Weights of a small masked image model.
Model: encoder moe soft, encoder num experts 16.
Rows from block 0 of the decoder of a small masked image model, named by matrix and row number. Rows with one number belong to one neuron. Each number is 500 + 40 x the weight over its row's rms, rounded and kept within 0 to 999. All counts start at 0. Numbers have three digits each.
After each neuron's rows are labels from the 100 images, of 14848, where the neuron reaches its highest value: "responds to" is what is common among them. Only what is clearly more common there than usual is listed. The data: regions of photos with short descriptions (Visual Genome).
# fc1: MLP up (decoder.0.mlp.fc1.weight, 1536x256), inputs 86-171
# fc2: MLP down (decoder.0.mlp.fc2.weight, 256x1536, transposed), outputs 86-171

fc1.682:463488451481509514468521479530481543515570528494445497499512469563464540470471496409561495487574494518531504529508481568486545564474502491427480487517520464495505628395574434502487518441493546477503507429571469427526535416546460535515503536566523510545477435
fc2.682:506569438556482446427512549468478563494508472533483472511497460511450450481544535518430543599537567526551518535596514507528540505505513544512417552464501456443463489536515546490495507594456530563533460480465535528464528543503521622472495467456471540485474529
responds to: text has "green"

fc1.98:525560425505464524575500470454485496429547532498481508415478508493527477476496382482524462495419467473517537447546504457425518492524497478487478515471457545483479551450458460479486532493504487457496501505529548550582438501467488513540547451512520439560534467
fc2.98:531522511493549500506465506575497511541442471508498523534506521398476503538480509545535557567424452420557522466485461503487535439527512489458486479465531479458565529506552523478471433512506544483476455457471488539566483510558457572440459479504615548433491459
responds to: text has "sheep"

fc1.388:518481370430437434491521446466520410521545593496494507552443513477457505480520522611537526439463463459492505527456455447509435458559560415455453497530487484464517515510491492501502490548503515528547412466507497595532467496507543466498475427498489450497486542
fc2.388:588482477511530486479532483551557516468565542516495494566432524488498471530521471509468445467507530504497429503488518536525521522489474486485540456506552505450527554561545485439487519569489469558472477572397565377541445521503571449494492421436565569525527495
responds to: text has "sign"; text has "red"

fc1.211:522487557574523563521466453520504517419448527469575544532522427487477510499468483490488500454487531479433432478453489543509518545467529457482508507583551523546485487465498512437448491464539520485479605501461530493439471538467532482430472438628532520576550595
fc2.211:439470443468485506465462494502483519521516446474451493488500497541575493501542485472490529526539439504474466444524520526587528507512459501508437496508461474476380483539485509452520535516506451539448420463621494525508483544469465533533499577503499486486511518
responds to: text has "man"

fc1.210:513467561541490557430523512520533461556488475523422531521522484481488508518471513517473528558464522483398492552521489496501505539444557479544525520542489534524498570477516514513515485443531534546511557486516541524541488503469483496462482609532444519528509486
fc2.210:525454518545439492516450545489491520560535479442395524437444441541558524550561483503478497580524522551506460532494483451460453447518542413507534454487479506476480423627508512471500468538519577513485540546456539473450511497474491500470449521511487529463640501
responds to: text has "sign"

fc1.415:480535471504439481486477399486483490530441509505583473523506523537444475429540468482578546530511518505585486478464487446549512440514486472473539551552547516500479454466484492527510493470509488487444499533487479501438493497517473458546431465612476487501437471
fc2.415:453450501490521515485472555464533482441477493519526466475466529492430557508424504471455482502491533464491509497522466477520501584495468546511503481517459423484438484454541506516565484516491516498539488516523522501542490546467551520488487519488458468506463492
responds to: text has "sheep"

fc1.629:449407448495479487527560455544459532444414552641489487514491496495540451475499479467450501465563452509507477503513488469531544464515560453472456527474495450528544411476449507497495511504518505536529540474513540507533458495552478556530470519524502576495520534
fc2.629:523493561510523515522452567559527521512559502490525476478435551521576576425465528549506474488557462543572406450450512526487417494578429497470531514449486542569450518605479496478561485480534388501536535489484600458503557453531462515547574524532470474474556480
responds to: text has "sky"; text has "blue"

fc1.444:505525495561474494500576558511527598493480542523575527548531556496541505561568543535406469571536512501520425525453542456492543488518535514524510528528489538493525542446521512494487545588560548502481523535536521548497519495505557527518610508534494466585566515
fc2.444:515465462489528509623529558508440471487443490480476590512503536509415414462514501509488513503431510580501503535606508473500415518476454516564514502516583494540454486502478489474530531526446501481451465546545502512533524490465467544477502563479505547531506570
responds to: text has "sky"; text has "blue"; text has "clouds"

fc1.358:514492489472472467505564545512455568502526551477467471612424470384508483458437502482598514477458515443485474497499495534521467469512484565500550480499483467515468546423485499505503486409476533458543552473453517453589522523442558521451542455531443465525460485
fc2.358:514487483501473538503507535482506496506534586480487505517505521358559489523455477443539498508463529518528439525494554423476425527518426538492469467500512449553538575568483480643481484477511478454484444558554481491524537491483425521477483449507483508474535452
responds to: text has "man"

fc1.194:484464485501560559461434560496453392494471511464466512559473456527568470484497527504534453541453487580531549518523471567540439507445433549498513463448546548496503539493475529503513514523459466547534423386524506443494556539440515532500494454545466497523463478
fc2.194:495468513491591527481463530517427511478500494515479526444461472560570478449522500568455566547489521479565530513484491476454484446510481508485467541504539521480485471559531469416522499535481554509533464517587534402525531466479475487529475478439498493504486424
responds to: text has "sign"; text has "red"

fc1.719:492469509546483578582528511508493496488544538500548521554521512501488526429543496539476510519491563461572466511490508585473549501475516554430525512491530492502498555503533597499485580494391471508605470512453532474514624549558473575459510501509525494552530563
fc2.719:400533499484431530462550525482502499445527427546534535455556480530508475527482512540523551563502495502531497488476479431463501485473557499521550451477450492495515472492497570424491452462489476471542516509448557557555541493455485565471502427522509583595478542
responds to: text has "sky"

fc1.341:463425478534551533532485529517552563481477480583552479505586484494503516563472504503517507467552517525581467486532451569470437494544480472547533512484490514469534488444486505470465408516429493479533566435481490491497440536514508518537540597494499457470532524
fc2.341:498399513437493596533557540543522522483504560514429548465461509519546504499493504436512472477485525471520410484473438556523496492436533554478383476551536541512546519504494537487485507541553489476455492458489530509468513459592551488555539476556462553454463453
responds to: text has "sky"

fc1.5:579514497509586630508398542474458623426500518489476496481506495517410483503567524477520523496512504497561480547489499567501452526580524511543495511491545485523439468528526533484554563572505452509436502548486483556549509490521575515490497525436517560548458520
fc2.5:468470565481491570452553548497464510491460511509508467459507529474514505543522493515454520502493545495538487601482455477521444522542550525552525549547481517557499474460456516526518479510452604444474463547507517407491479528458552475487447517535481478512423438
responds to: text has "green"

fc1.375:554493513485474539561449504524490563528465519490505460519492490512491510420536474492559548527507385534481467538514480491524488464501492516528557530414507464551458454579476432485492411510528512504511525522517505561488493465473471479459482456457491495499523510
fc2.375:592540525504524512487521505503475499568522468496546493586480489534499497519478506453572487559489431575582528433446598511545508500564483501528511514544522471458524531481517493476532435470508499512547456461507552534502521516543484575492439467469409430481558535
responds to: text has "black"

fc1.564:500508539576504509495536561552473535530477538485527506549574549522463568469396492475507513518431581461438486523475400540513526442511505492487582516490479488560509493458521489450520505554421592538473499508557471526512529554546524480602448462518449476594472524
fc2.564:424491402516530546449512513542427486388521468488416563538473522541477490515498480468533537480550483490433493485510483455473588488451486486511445501529576458478432459501504530497484499585501460516464470542530466442504586532529546561557484554559411526479519468
responds to: text has "horse"

fc1.335:474425518470601513481511529518474538491521516550484517454525473464495495500549499461485508525489530537547445455450463476524532487473497527495497519525558443439471569436437486392465550479448511505502539529455489450453487560513534435525463515445521503485588495
fc2.335:537604482469448518516499523502516518421504562515433551529498540542524473556574491539491570486537488498512519536552469428497435490502539526560542551509439579555496439515535515500504482538490554488563570514590491549517589507521527580545451505463495459513495579
responds to: text has "green"

fc1.150:506524462497520487561538475556466513462544511492557456497526509595516473444568513427513505531584518588542524448399506503459531541459487458511504421487490424455446475475534472527473506478546523550452477541465554446519598519504576493523416519537472507549484547
fc2.150:472553479559578474450530523599558464471480518433519465497475504559533422555549502541459531505541583511480485544460495554507490455507521476427502509610466531547407504440544543458539477532492552527458473556452509506480546475512512434597512559501537522513514535
responds to: text has "plane"

fc1.328:505437519471445446442519456478465459503456467515482527442469487466451455458536460445447516544532444518464553498426522457463439582646486510436503503494398496403463511458480572489452503544475480514476545516481482488527550425452461501471471492440504516424530504
fc2.328:499511469464478532474489531516516498438488500525473411525512472427492522470448486480555489524439472450522410454539537452458474518505563402471432424415451425504520479488500462528473450428505496474516516455515481601422426516561495498600446507507561525525574481
responds to: text has "green"

fc1.42:538484492480457494467490521500511484448479459487505493509570502603472529422521521569488468532482456537535493510424664465477552497478480511541492509493560484523459489529525427422482509544509501468560537482521568508535502426514541567515569420462492487469540506
fc2.42:498471496497504512503515464453601469491603590505470514447488538464476536426435544473494542551562503547480530496472571449405483534564516493509490551496556526486483490564477451484511479512487539471497478432518555549491505446530563481478587435480466512566556523
responds to: text has "man"

fc1.1:506478541480463478520523515456424485478506511545447511565481526499535464532534487504506519483539547532488474485471471527497424462423544508509487516483549404458469480480523500476496573458471542506478447509538508517497521555458515474606504507488446531530469462
fc2.1:548492483500525453512511486479472485473525573529468494512474474467492490493495449542560482553543516443442428493457466523521535515484509552491496483423554492506520461545527445535440482504500427453457555497445560491464435435446488544487507526546493447506505461
responds to: text has "bus"

fc1.172:449511538521468494503515603455435552492467503512515519522449519471503501475516467449504522446483503422458487467493512541429530488495545428428566474499588505506542468439525485432508465485526476547523492467476522504460481501548520482469471431537478476547566484
fc2.172:472455543494533468471510560423480500456561529494442503488466483462491521453442529429540525530583572549507485458452507489513555479467471517429445437589471543574516469498518488515511511489538515516547467465541478545474541483541459463454452592489516571500537507
responds to: text has "horse"

fc1.306:507454514517505540517477513463467554551470492419510516521499550520428515516429462438510496488544502526477516465495493521458528515440563590491426521535532513510519502543488495480482566491484504479520472537493486449508472533473522538502479551524580478520488558
fc2.306:551538503504488512521472518476525446534483481465514494576563427423488510454461496477527546474454468513540457493505409563518535500495481523517458526496483518464456460471460519450509579539488578461547390493554516482467487560518505524575512463515513474595490471
responds to: text has "pizza"

fc1.181:488543448458577546501490542488476544429508508478492553477517491459562501443541475479455517516527503519515455519479582458399490457437501496413523486493501448569447475497501570591442446475557525583504521543495494522481484499471572493499477498468503533496515455
fc2.181:478498414498514497507552553507512442454504512484462539513551450497515513510508494518426432560493541509450448539511478483503548450457499521484525471489445460547506469438470509563449447543521554514545541468545528529468537459489459507435393481583500518491515452
responds to: text has "horse"

fc1.443:499504516473506507553530587475516499537499525482496517496540530428472433490538506572493506480462557507492455485540527406431489497516506474489518523512442477540554507507554526535485484486521555570435454476511524490521585529535578559446528561469550539506469546
fc2.443:547491479471521555486443469526492516426496516510522503468502541505529532483516418432519426494515490475463516567523565485450518514460500500527500478522477459506491536471504529479398523569452518375518531469519505516541471507451511518559504543525457485587484544
responds to: text has "white"

fc1.343:509577439551507524507528509519462535560451474504500482499467571499497480548505442467518459568545450537449563425493554561483453484501464501501560506550519526582495434516486549475504484506503498449509516466512527455545446452455561489526508498503584461483517455
fc2.343:467478537400479464500558548425494525550505499496572435471480499461470469545513534592482494529485633461461539507498470522494490473487496438402588489505488550479569494498492546418430516467507471460496443483474475501490534549542472499504493467461488471541560527
responds to: text has "man"

fc1.749:403474483511485495508511467533517458511484563643543455492463493487495531533580449441455515520524524512477499507551414453476496501528540534474469481482496497510414507443581531471485523558450557472478515540549514520486468453469425554530547531500486443534531487
fc2.749:441496436470484476474443464436484492463449444451447514460520481471466429461492412480506499483452477457505428478475499475471412484525429451460468472460493476416535446439457459429478480457457493463532495461503491441490457464522487446495450478495498456487454447
responds to: text has "green"

fc1.147:452493477595503506458469537489523476468527551487496491474544484526476399462406512572488528521498501519510513514570513482515509475485498505482482438500476572514545477529463469547553510507453531542522520505536465501577499498553487530488497467552415515442403457
fc2.147:486495491472547538463533503538511560432542505534438473556523523486469566575475522563384456538503547561485444505492539526531520517491485525502529522563541514468500485526599463505448565479546475447572480500478541460531579459526479517448456515508551524492539571
responds to: text has "white"

fc1.56:533539504467591523543510552595523505521511467499480550505536543478439525478539476542458457574487475546494513462480440514471469456436467449442412509436498340456472529491493478483499481496539526547486521527488402478516541485440528501539517513497463514461494391
fc2.56:495479509560535514395569550508522500474472541571471514448484467495468509502509534522514580537604454579451520452523446534499522505497481503435499496512483480503503505484516493517471539461553492478515515445474513495437514526565463497461560522485398469538552434
responds to: text has "sign"

fc1.760:464453424517559518542520490516484499444475484523512463496463487527475463468396495542527511481450516571499454479431605491529483495490477524526473475552475493526500516477489574452512432558483466507500546511495457466426523487481461477498508427522529548504515516
fc2.760:454428506532484478483508514460452554439508500483518444414551476484559472512438496525482472521450469426519432477413529483547477512460491470452461447498462527500501501540536483515554468531508461495440521545630514561461471550463519489414496540478515554484433445
responds to: text has "man"

fc1.734:486486531522551470551540485511490461496503452489502530491536505585476489494492498465475445487526576437537512402478479565434534503477498478500492625510574500455536437470489471515409532554565498530544492464493490493575534541472469464499472533496537474544502517
fc2.734:401573466505510508463518513519488503514506522549504493561550528536529511479577452515459498487511537516468495497545547574530461482496498407471558549540419571520465501482509538475539578525503497554525518480465497438449454476524426489536479484485516446562440569
responds to: text has "sky"; text has "blue"; text has "white"

fc1.178:479503542519533464429511495488526523585563511485535546485529498543507441439495493566493470508518535456529521511537472506537516525575470524575481477560500525505457523491532493437424499475493410507479523597568473457496505480414492536539490516468458539385537485
fc2.178:461424531462508535529519512462534476510475562451496509538523469477513561507508530428465493457490444508510495579532508579490544537438548492472445570545501552478511509477474490477496541502582461476481518491499499563459484490484431478492491444461518474478491508
responds to: text has "sign"

fc1.405:455567465565482526446469536524504552431521487549473482469462478511416501489522503545471541474600543540531505513487445486482555473581465519518462508524529520445473491483510499480574464548484429555499462545570422475537503473514482552519505562404461471540492504
fc2.405:505540478563500550504519474536497547497487528555566540510474506557534449510557521511471577495469475554524502456520457524461536431494545483479589552483562510522413516516515474511540520501504534454471532485538493452559376497441450498579464510562520482454551450
responds to: text has "green"