From a checkpoint of a small masked image model.
Model: 6.55M parameters, encoder arch vit, encoder norm layernorm, encoder activation gelu, encoder patch size [6, 6].
Data: trained on regions of photos with short descriptions (Visual Genome), 45.8 epochs.
Rows from block 10 of the encoder of a small masked image model, named by matrix and row number. Rows with one number belong to one neuron. Each number is 128 + 32 x the weight over its row's rms, rounded and kept within 0 to 255. All counts start at 0. Numbers have three digits each.
After each neuron's rows are labels from the 100 images, of 14848, where the neuron reaches its highest value: "patch colour" is the nearest of a few named colours to the mean colour under the peak. Only what is clearly more common there than usual is listed. The data: regions of photos with short descriptions (Visual Genome).
# fc1: MLP up (encoder.blocks.10.mlp.fc1.weight, 768x128), inputs 0-127
# fc2: MLP down (encoder.blocks.10.mlp.fc2.weight, 128x768, transposed), outputs 0-127

fc1.709:110184113108101140141134170122064109127135102181138178157151141092130123133149156109090099161162105088129129076100145130159140097102152151094141132126111186158122042131098153133127178174106097149128158098121119123117129138168074102140122135100192129119112114124095138056118179127168129111100204142187128168111086168087168156202186145164082085090138074172153168104130094104090138080103
fc2.709:103074152161139109155100126141192140086188131128201110124179140131081156098065155127155110111136160139096113146120191082087133181141117102144103135111145109074175202080160061132171073108105139110072100141133127155117143125089139125162095130173079177152154096158142150171132143093091125100141105135123085099129141119157104113133124087116167130125077195106079080142122166167130187165106
patch colour: green

fc1.178:137214148124171131124124217105154122220098096037134127134139101131145098123103105152111180096121186119130136148113136097182134163095138142140159110159102115166161120136080141176133102147142108134127117116141116081140077120103108169117160154095116124163128098098212132146085083153133110111129111158127139194169201126133123105122122179145119068104077113080174115197119127120138163090143
fc2.178:128100090119174178114087151130146091067078095163088094137118165199163119112171171137136117142106220103084101099161158093124120076082073166131145115147091097119134137091179129116093168104141179145095123124122144081104178133135162154097142128149129128126102164167159133128149076132096100151102143108127112062117146151114173141105104118144110089120083090174120122071055140203148157173101
patch colour: pink

fc1.435:137156143103166103158140085078136153175093137143094075124115093091144110138130105178106191143173134074118108093086148138111143077160150165109128119107123097119108187141165090154181085141091090129147050135090110198157089070147148165144167066172159086162157159122147101157186163120129125110157083135113120199113212085156161103094104164128151120126129175107118134085123107127127121132116
fc2.435:118176073150103097171155175089124145147125150165109161190143108158124191079123116104172148104109128060138129142125111113118044148089044197141154131055112151132122144087171124104090172108061169115164197156168156159128134090143110097130087125092127069126148137156124112129179118089130122136143168133158067113171125165076164160134134132109121125091111132172087127147117149111141090136154
patch colour: pink

fc1.151:170117119161093122111199144169099090098125122152106111075174168109148065178148133099132161143118202114154058189100147087124148104121096085100089147121129118138126127166107105073129161101107114156072147113127135111156107153123116135104053162111136140096094120146110085159090100130113126182202128120127143134173073068124143127081096128141185180136129127120147183159128180167172093185100
fc2.151:093116078133145111082131130110113125145153131080142158120107169137148158100157134095091131097156078156084174144193122118166057138147152100138114175149131112175135160123067147152130146109215197137176153074143098078126151057158166137171122103122135099178133131114131149132139099100159097086103150171095083130084123157125137126123172123108065154092121089154079066129151064081135104077152
patch colour: brown

fc1.742:134158137159149067116097133106086124081116169083097182122112153144119121119193100165207100104118162082167145125139121105127140063092087114118130135157135153178132081111108097134089129112146140158167170116148151091175177161118099129132094164089158135083159086121146077123140142126183174101153036144163121145155134152135124087189152150138147103115137069204089130148150137144087198133089
fc2.742:121152087106122150142176153108139112114230138131157143131100106122146116082076097120074147101169162102119102152117104144103114124117152211183134114109126176152163197070140133133161101119125132088074046151165136119088082108146180162158149143120091161157123151128070108141061169105093095161140165124144103075088087095131072134117144113138128109177139155096076109138116157111166092164156
patch colour: green

fc1.738:099195139087139126084162123081120105113113169149094173123099112129162117186109194135108095114197148106144134120135097117107148156125158111150164117067121140152177101184063118159138161083131110154121081164160134150157134096102107153148157089102114113056128143113106123113144120082114190079143120119118065122108184100206133106152145137103137130116142198157071114092076113155077164139061
fc2.738:106103152132109115186141149118150191134131151124196135140129146146143127165120164145113132090126181150073113095160113164116159084175132150116097185120060121076120095136172150160122048136179157111123182149120071138098096146108149151149104121129111152110118103080097148178094064081129043171097110088153193111133179118112185129140119101132119141078154143174113158095149175123154090077137
patch colour: pink

fc1.303:144130142154163143151149139133182139142110123120181059099187185161112142106064161146139117103104156125132199112140095094149116109148101150128133063118102107186093162168139119085111140083128084101071173064143139105142127120093132150125125138113098153124099134140173130133182129172154168168173147123121104123089100054062096104217122049090133139097109127107127141159170108137083091132167
fc2.303:115128102142115131098100098137102131154097146108087148118131118091181127154146077134150160182133092173063073150119150144060151126144190095083081192149118118059177090074125151149117174129141201144174085133108208142147133116157122128095166164133124119111163083116098123117142130102124105126074074136094163138151138179192148113079150201161160099133098085147092127123108150095129160147120
patch colour: grey

fc1.263:105139124078159154099109090107143145106141167133130139066133108131168072156094112104165086080138102117177158078104150174106137112111097163245079145129110110146116088114095102179118137156156147101065084170192103089116136136080074098160117147151124159109144162138135164132122104121162172122124093078152149111152071112096172078156137121096115137158146161146173122084058127097104184139141
fc2.263:130113094113163099185123116157108137167156088132172134246126136108118111097133174132090101186145104147109104124137154114143130155172161090098188138049101141117120127141174180164134105088148114136169140128064130175093110181191156143101116104107137140177110094123137141184126118119131092085062115121145097151110157117141123099137139104151072101099089083137091191134165151126158111069072
patch colour: cyan

fc1.114:146091099100168077174127075137149096196148136097166197191106056108077089173138136139123101151169167134187156128087121147161108156190140113175118117117096131142097185157113086146093124105120154120146154155127194064113100084158144138128094067149068112118133139160161172109072123089118176104141119136144107153171101117160138120138121172140152130101114098110098118110117077167067141140090
fc2.114:099099118151127115163157126171128155137098114114114126082126107154105150162112119164115088107066093128149128137145120096112103143126091151091182077181161103127190125153085067183167138155101123123146125113179062162073190150178125112173091113120137112079094114067100092138126144095132167176081132153095148117049155145102119118148131099149178116139086125127146193061142131159216104132103
patch colour: grey

fc1.367:140138126131127155148190196106085119161088150161112127098145107175125128194139187109120077129142128151123131119116103136184134055113151167124157048112129081127131109225125141143128109131147104107139167072125139145200115100107116127086183123136126134133154102135084161175131169149170142150173185082101138115080166149138116122118123171100126071089155133151208111140108048151145097118115
fc2.367:131116065140094049136102152129169106098172139120195173143128178106170140073156119144104186128113109105123095162100187109083106181167155085120148218111165120145109158075079115118160150143167142144125103062108100093072157144197126140129116126124174069125083155099156125113165075158082077092096142123135105120141115114170121085105103120112099172135098148155086146156129155144134115144125
patch colour: grey

fc1.660:090096084107144174098106103171163148191157102065127136147177035105118162133138120092072128157137114171165132189115132110135078130154116103118182104149113087146072140137124187169140155180087101103188142144113110083117090191157135080134142136099063079139172115117101152110177141152071127092131159111139082063101140139129149088096114141148145148130167159129152179154134151148112126118163
fc2.660:088135177104124140073120124173152079096115113069134072138205059127076128140070148141112114104116104149130151153105120117133115187146086169114134111123128126151076116102119172130163123173140093096184128150110118114165100160087114109173183128157057148164182165075148139114151205162133139068139131121126137041111120110113111062115102147100162128179157156155165156163103135113120094145130
patch colour: red

fc1.186:120131130132136135110135125144135084116120117120086106137105164134090117114115096210175080094159131196100146127100074096157152188150145137170119115147072141124127141091136145095122097167177123133180151109140101172103174096107137092130189150120151165135166124086161160167116175106154140120109170114098114079147125156133102107145116078035125170200088082126135122182077087054100176126075
fc2.186:168110105114156103116085111126128175188131153126203117118122061111113097139117122063089192204117127102148084113145145145116163077115162101107141169154181101139085151144110114153130158110108159102120164175118124099120119146144135166101099111110075034062103109117107117112110163182140120091144098139123146135111160161153133177139184146180133124124158122165077056092134175145119059111162
patch colour: grey

fc1.326:084125082082150136111156159171108144168129127103148153117124080113146156122197088138111152095155167190162094109135169141066133166194154145098103140098085116112102117115146144092142163076091116117122074179125139169164088114141139120160115162107120168137169141093182129188137111090083119109084105181180152169198119133157116086117121126147109114086120095040131062166099169138152166116130
fc2.326:158172141124133089147175167095156091138123139105104128150096125163114145132141153137157130196135074088072191110151110088213112123129117145156122150174122142104136115167131160085116138158178166169149158069118129148043172151096130155130119136130093099046120139148123087068095179182104156094134136123122150109066123106096128146079162130147113201148159117184132190117146130147110103078106
patch colour: brown

fc1.529:106090126069109100079139168165084145128103170177164141110123116163137115100102119134150123107141107161108177159138160068172112087130151164115140160110147127123103133186127111129122195210132164118122104115103114132123154073123110147079110178139103179112087162090106182141094140121090128168101117096091132143140126140218190027091099114145156088073159152120194119162090126121127157142122
fc2.529:123145103103122144182153197036097128104112159188135123147112154084152161156127061153180136156154140155096149120144117163183121090100113191133123165115112133173134113162105091124110096084134111233162164087158107120165133106092147129078117131161113109170117128085127125133132101078168137153129154099148176130133143161140103138172159143112078130129090153088089073126163109156185074092174
patch colour: brown

fc1.559:168152132107111120144084078118106137174091138126118143156066200128171130153115162124159109129112140183159157071137156154154095090084140102218064078144097122158093161105085146152123122121121151091153127113124094168143155125159136171161111125088126105149147113085130140145109110154144111091133106140124218132207113131124147163136173080173113138082057069113131084151143056094168149122130
fc2.559:124131083116141165100105145104139126085122154100129040108152066123079113143102161099060168085142136116160092167138122046116139123128129133065164156121119153153121092130133154122124182137089129121165099130151175167139125128154094127134119127169116167228170131193173156173153129089109125164130157093128093125100141105141086114044161117087153154106146146133186096158160200151109122132169
patch colour: pink

fc1.525:099094146109127157107155080148139056163094171151117139118172136120143092113104199092108135195117106177181149079149129206142106159148123135183129075103111114161139133143139093136153126130109134116128182091131105132179143140151129085072102106126127159063238077132100152140093105135099138095124139115094147119167125098165084092132122157136212194129092147142147109127114104129147111181090
fc2.525:064125091171104134093126125100144214097124111097084095134109109129075089111159159007111101134051168104162104143147118159168113139185087143108121109179079123161186115142142106124100151111163126129128182132140139145145162147145095090138145113099127144143190122124144158103157132104181176148107128061092113141107144164119178135160111196136088150142131127142109092077120150124110171184115
patch colour: cyan; blue

fc1.614:125095123145156146100106131136164112122188103122093029101185151084139139139088116109124097180154113153096134098091123139144150092109151085107082152123105126133098170222183110171154168105126185136095094140171102079174110150167112107090089137161145123112145157134095091129163136121059135070199154128126142114139112121172131111058133101101129149175072150117168141172148149105135091071138
fc2.614:120198135120144110111148124151080089132096159104134138065083162183141119178144124116090184112104109138143103211170158125114142129121146129164139113092101112116185096129106091135160042130213104105175142143135171084097125111118159119125140118082133068150086080148154150129098125109143082141173132084151071167102116106076137132134170134155204136098174081155090137117117090125089077141128
patch colour: brown

fc1.704:127153105122160144113131137149171129111113080143071182146079167103114116067123126099143073163178086173121107139218191143132089095154163102106177137138122128129148200158128146098173065165159078141138045118126066119103101138098119137138135116176120124142105159072134140104146112110088099117105096181102129123139155123169124129139112156174196156117128097082069084171135103093117080141127
fc2.704:150083138116096111174087112116114120117122164117197098070161130194129183176074137169110173092100161149126156111087082096122178163137097150172081127135134136133106089065114144201118196106158216133135154097095154098128148108134165106100144105127140072139170083164114134158104128147179153125141154109137115157102110142127134133103165109067067119172123137139161151075141110189143175136111
patch colour: grey

fc1.252:175105115127114115098097119163168079092098124130098162109093115155150147118135159132086113160080123126124098153106095140126088136153155154128143119076163098134136138156084156145131100124111107100220176168065106081109160070147112175074131065136101097128128155098131141190121106104131069152111145125138099098103141127173128095151106183042081102144111179162084166125182151207156133085092
fc2.252:079131111108065126174132184093106150139146125150173078116151175117111130133115065103125092088169118123140160113150103086122107133116120127113069105156077105127102108116133068121078128109127132152067125053156093102123089099090147092165099154128111101132142058137083112070144099086082121090139123134068109101115125112116109105098110093174096132091087081087125038137082075070116085157134
patch colour: grey

fc1.253:109180158164130076152132140131107108154118146147120123177101189114150146141100154148141127120160053104135194193099164147161110123065120128123151089162123075182151127151132106129125044219103122107098210038133127124099176059122163168120141147149123087137140073099135127084137089118153145121155094104103135104122166128137119140085087070093135164176141146125134097124155095122142139131126
fc2.253:134116144065151206130137107135151137117122106143153150034159082143131086117159106109170126153112148134087080120159110139089121094152139134144086147087126188113134114136113148143154142078166110161191070160129116111154065169159076052154128098109153142090093121185095175144080167120078104098088174146189174169164089125161121114130160172146076110102116108131123144139113174133090102155123
patch colour: grey

fc1.272:110121066170146138139123083152138085088098182124120140126114173103158113090151158139132132176185124100135153133120178101142128154128189144126112133122095132156198111117152080131086077156143094200197123079157137089124140124132087103137087141062183188189128157104153100190084142115099165129065127107149115148157137141191134085138117128084160116119168067116093146121118161125066125150096
fc2.272:159092136102072139127100182150123184172177079155149049133124193133132138133092099163157133082069152093112074155113088187130111141171169104158147125097130111111055161141118140132157162067132157097134087135104117170148078133158161164106125113165063091086155113128073178114096136104122122112141153148110100114095092164126089141148154095163138179124120145174136129163126107137218142157113
patch colour: brown

fc1.87:094124146158095082102093052151158111179156107153091142138165149134149121126181131142120127151041156120091109135137086133136136131162107152074076122128139143140158124100131122148103133088177082102076135158096116090120217170124103140075150150088133108153103103199199105190163134079155072121144105121140157128088165116110141149118118077167091144097142082142093058155182097131101120129106
fc2.87:171152161103171201125201173099178136112089119134149141066136154163096115142146149121152160146182084144069126141132158149127146124114125082101142173115138139076080172116091120179164168117124189164142146109112160131151147163151174105176078101125088102094148151134087137097121081167058154073123117118135092129122095092129083104093207102119113159123100132065149132078102139148102141077099
patch colour: pink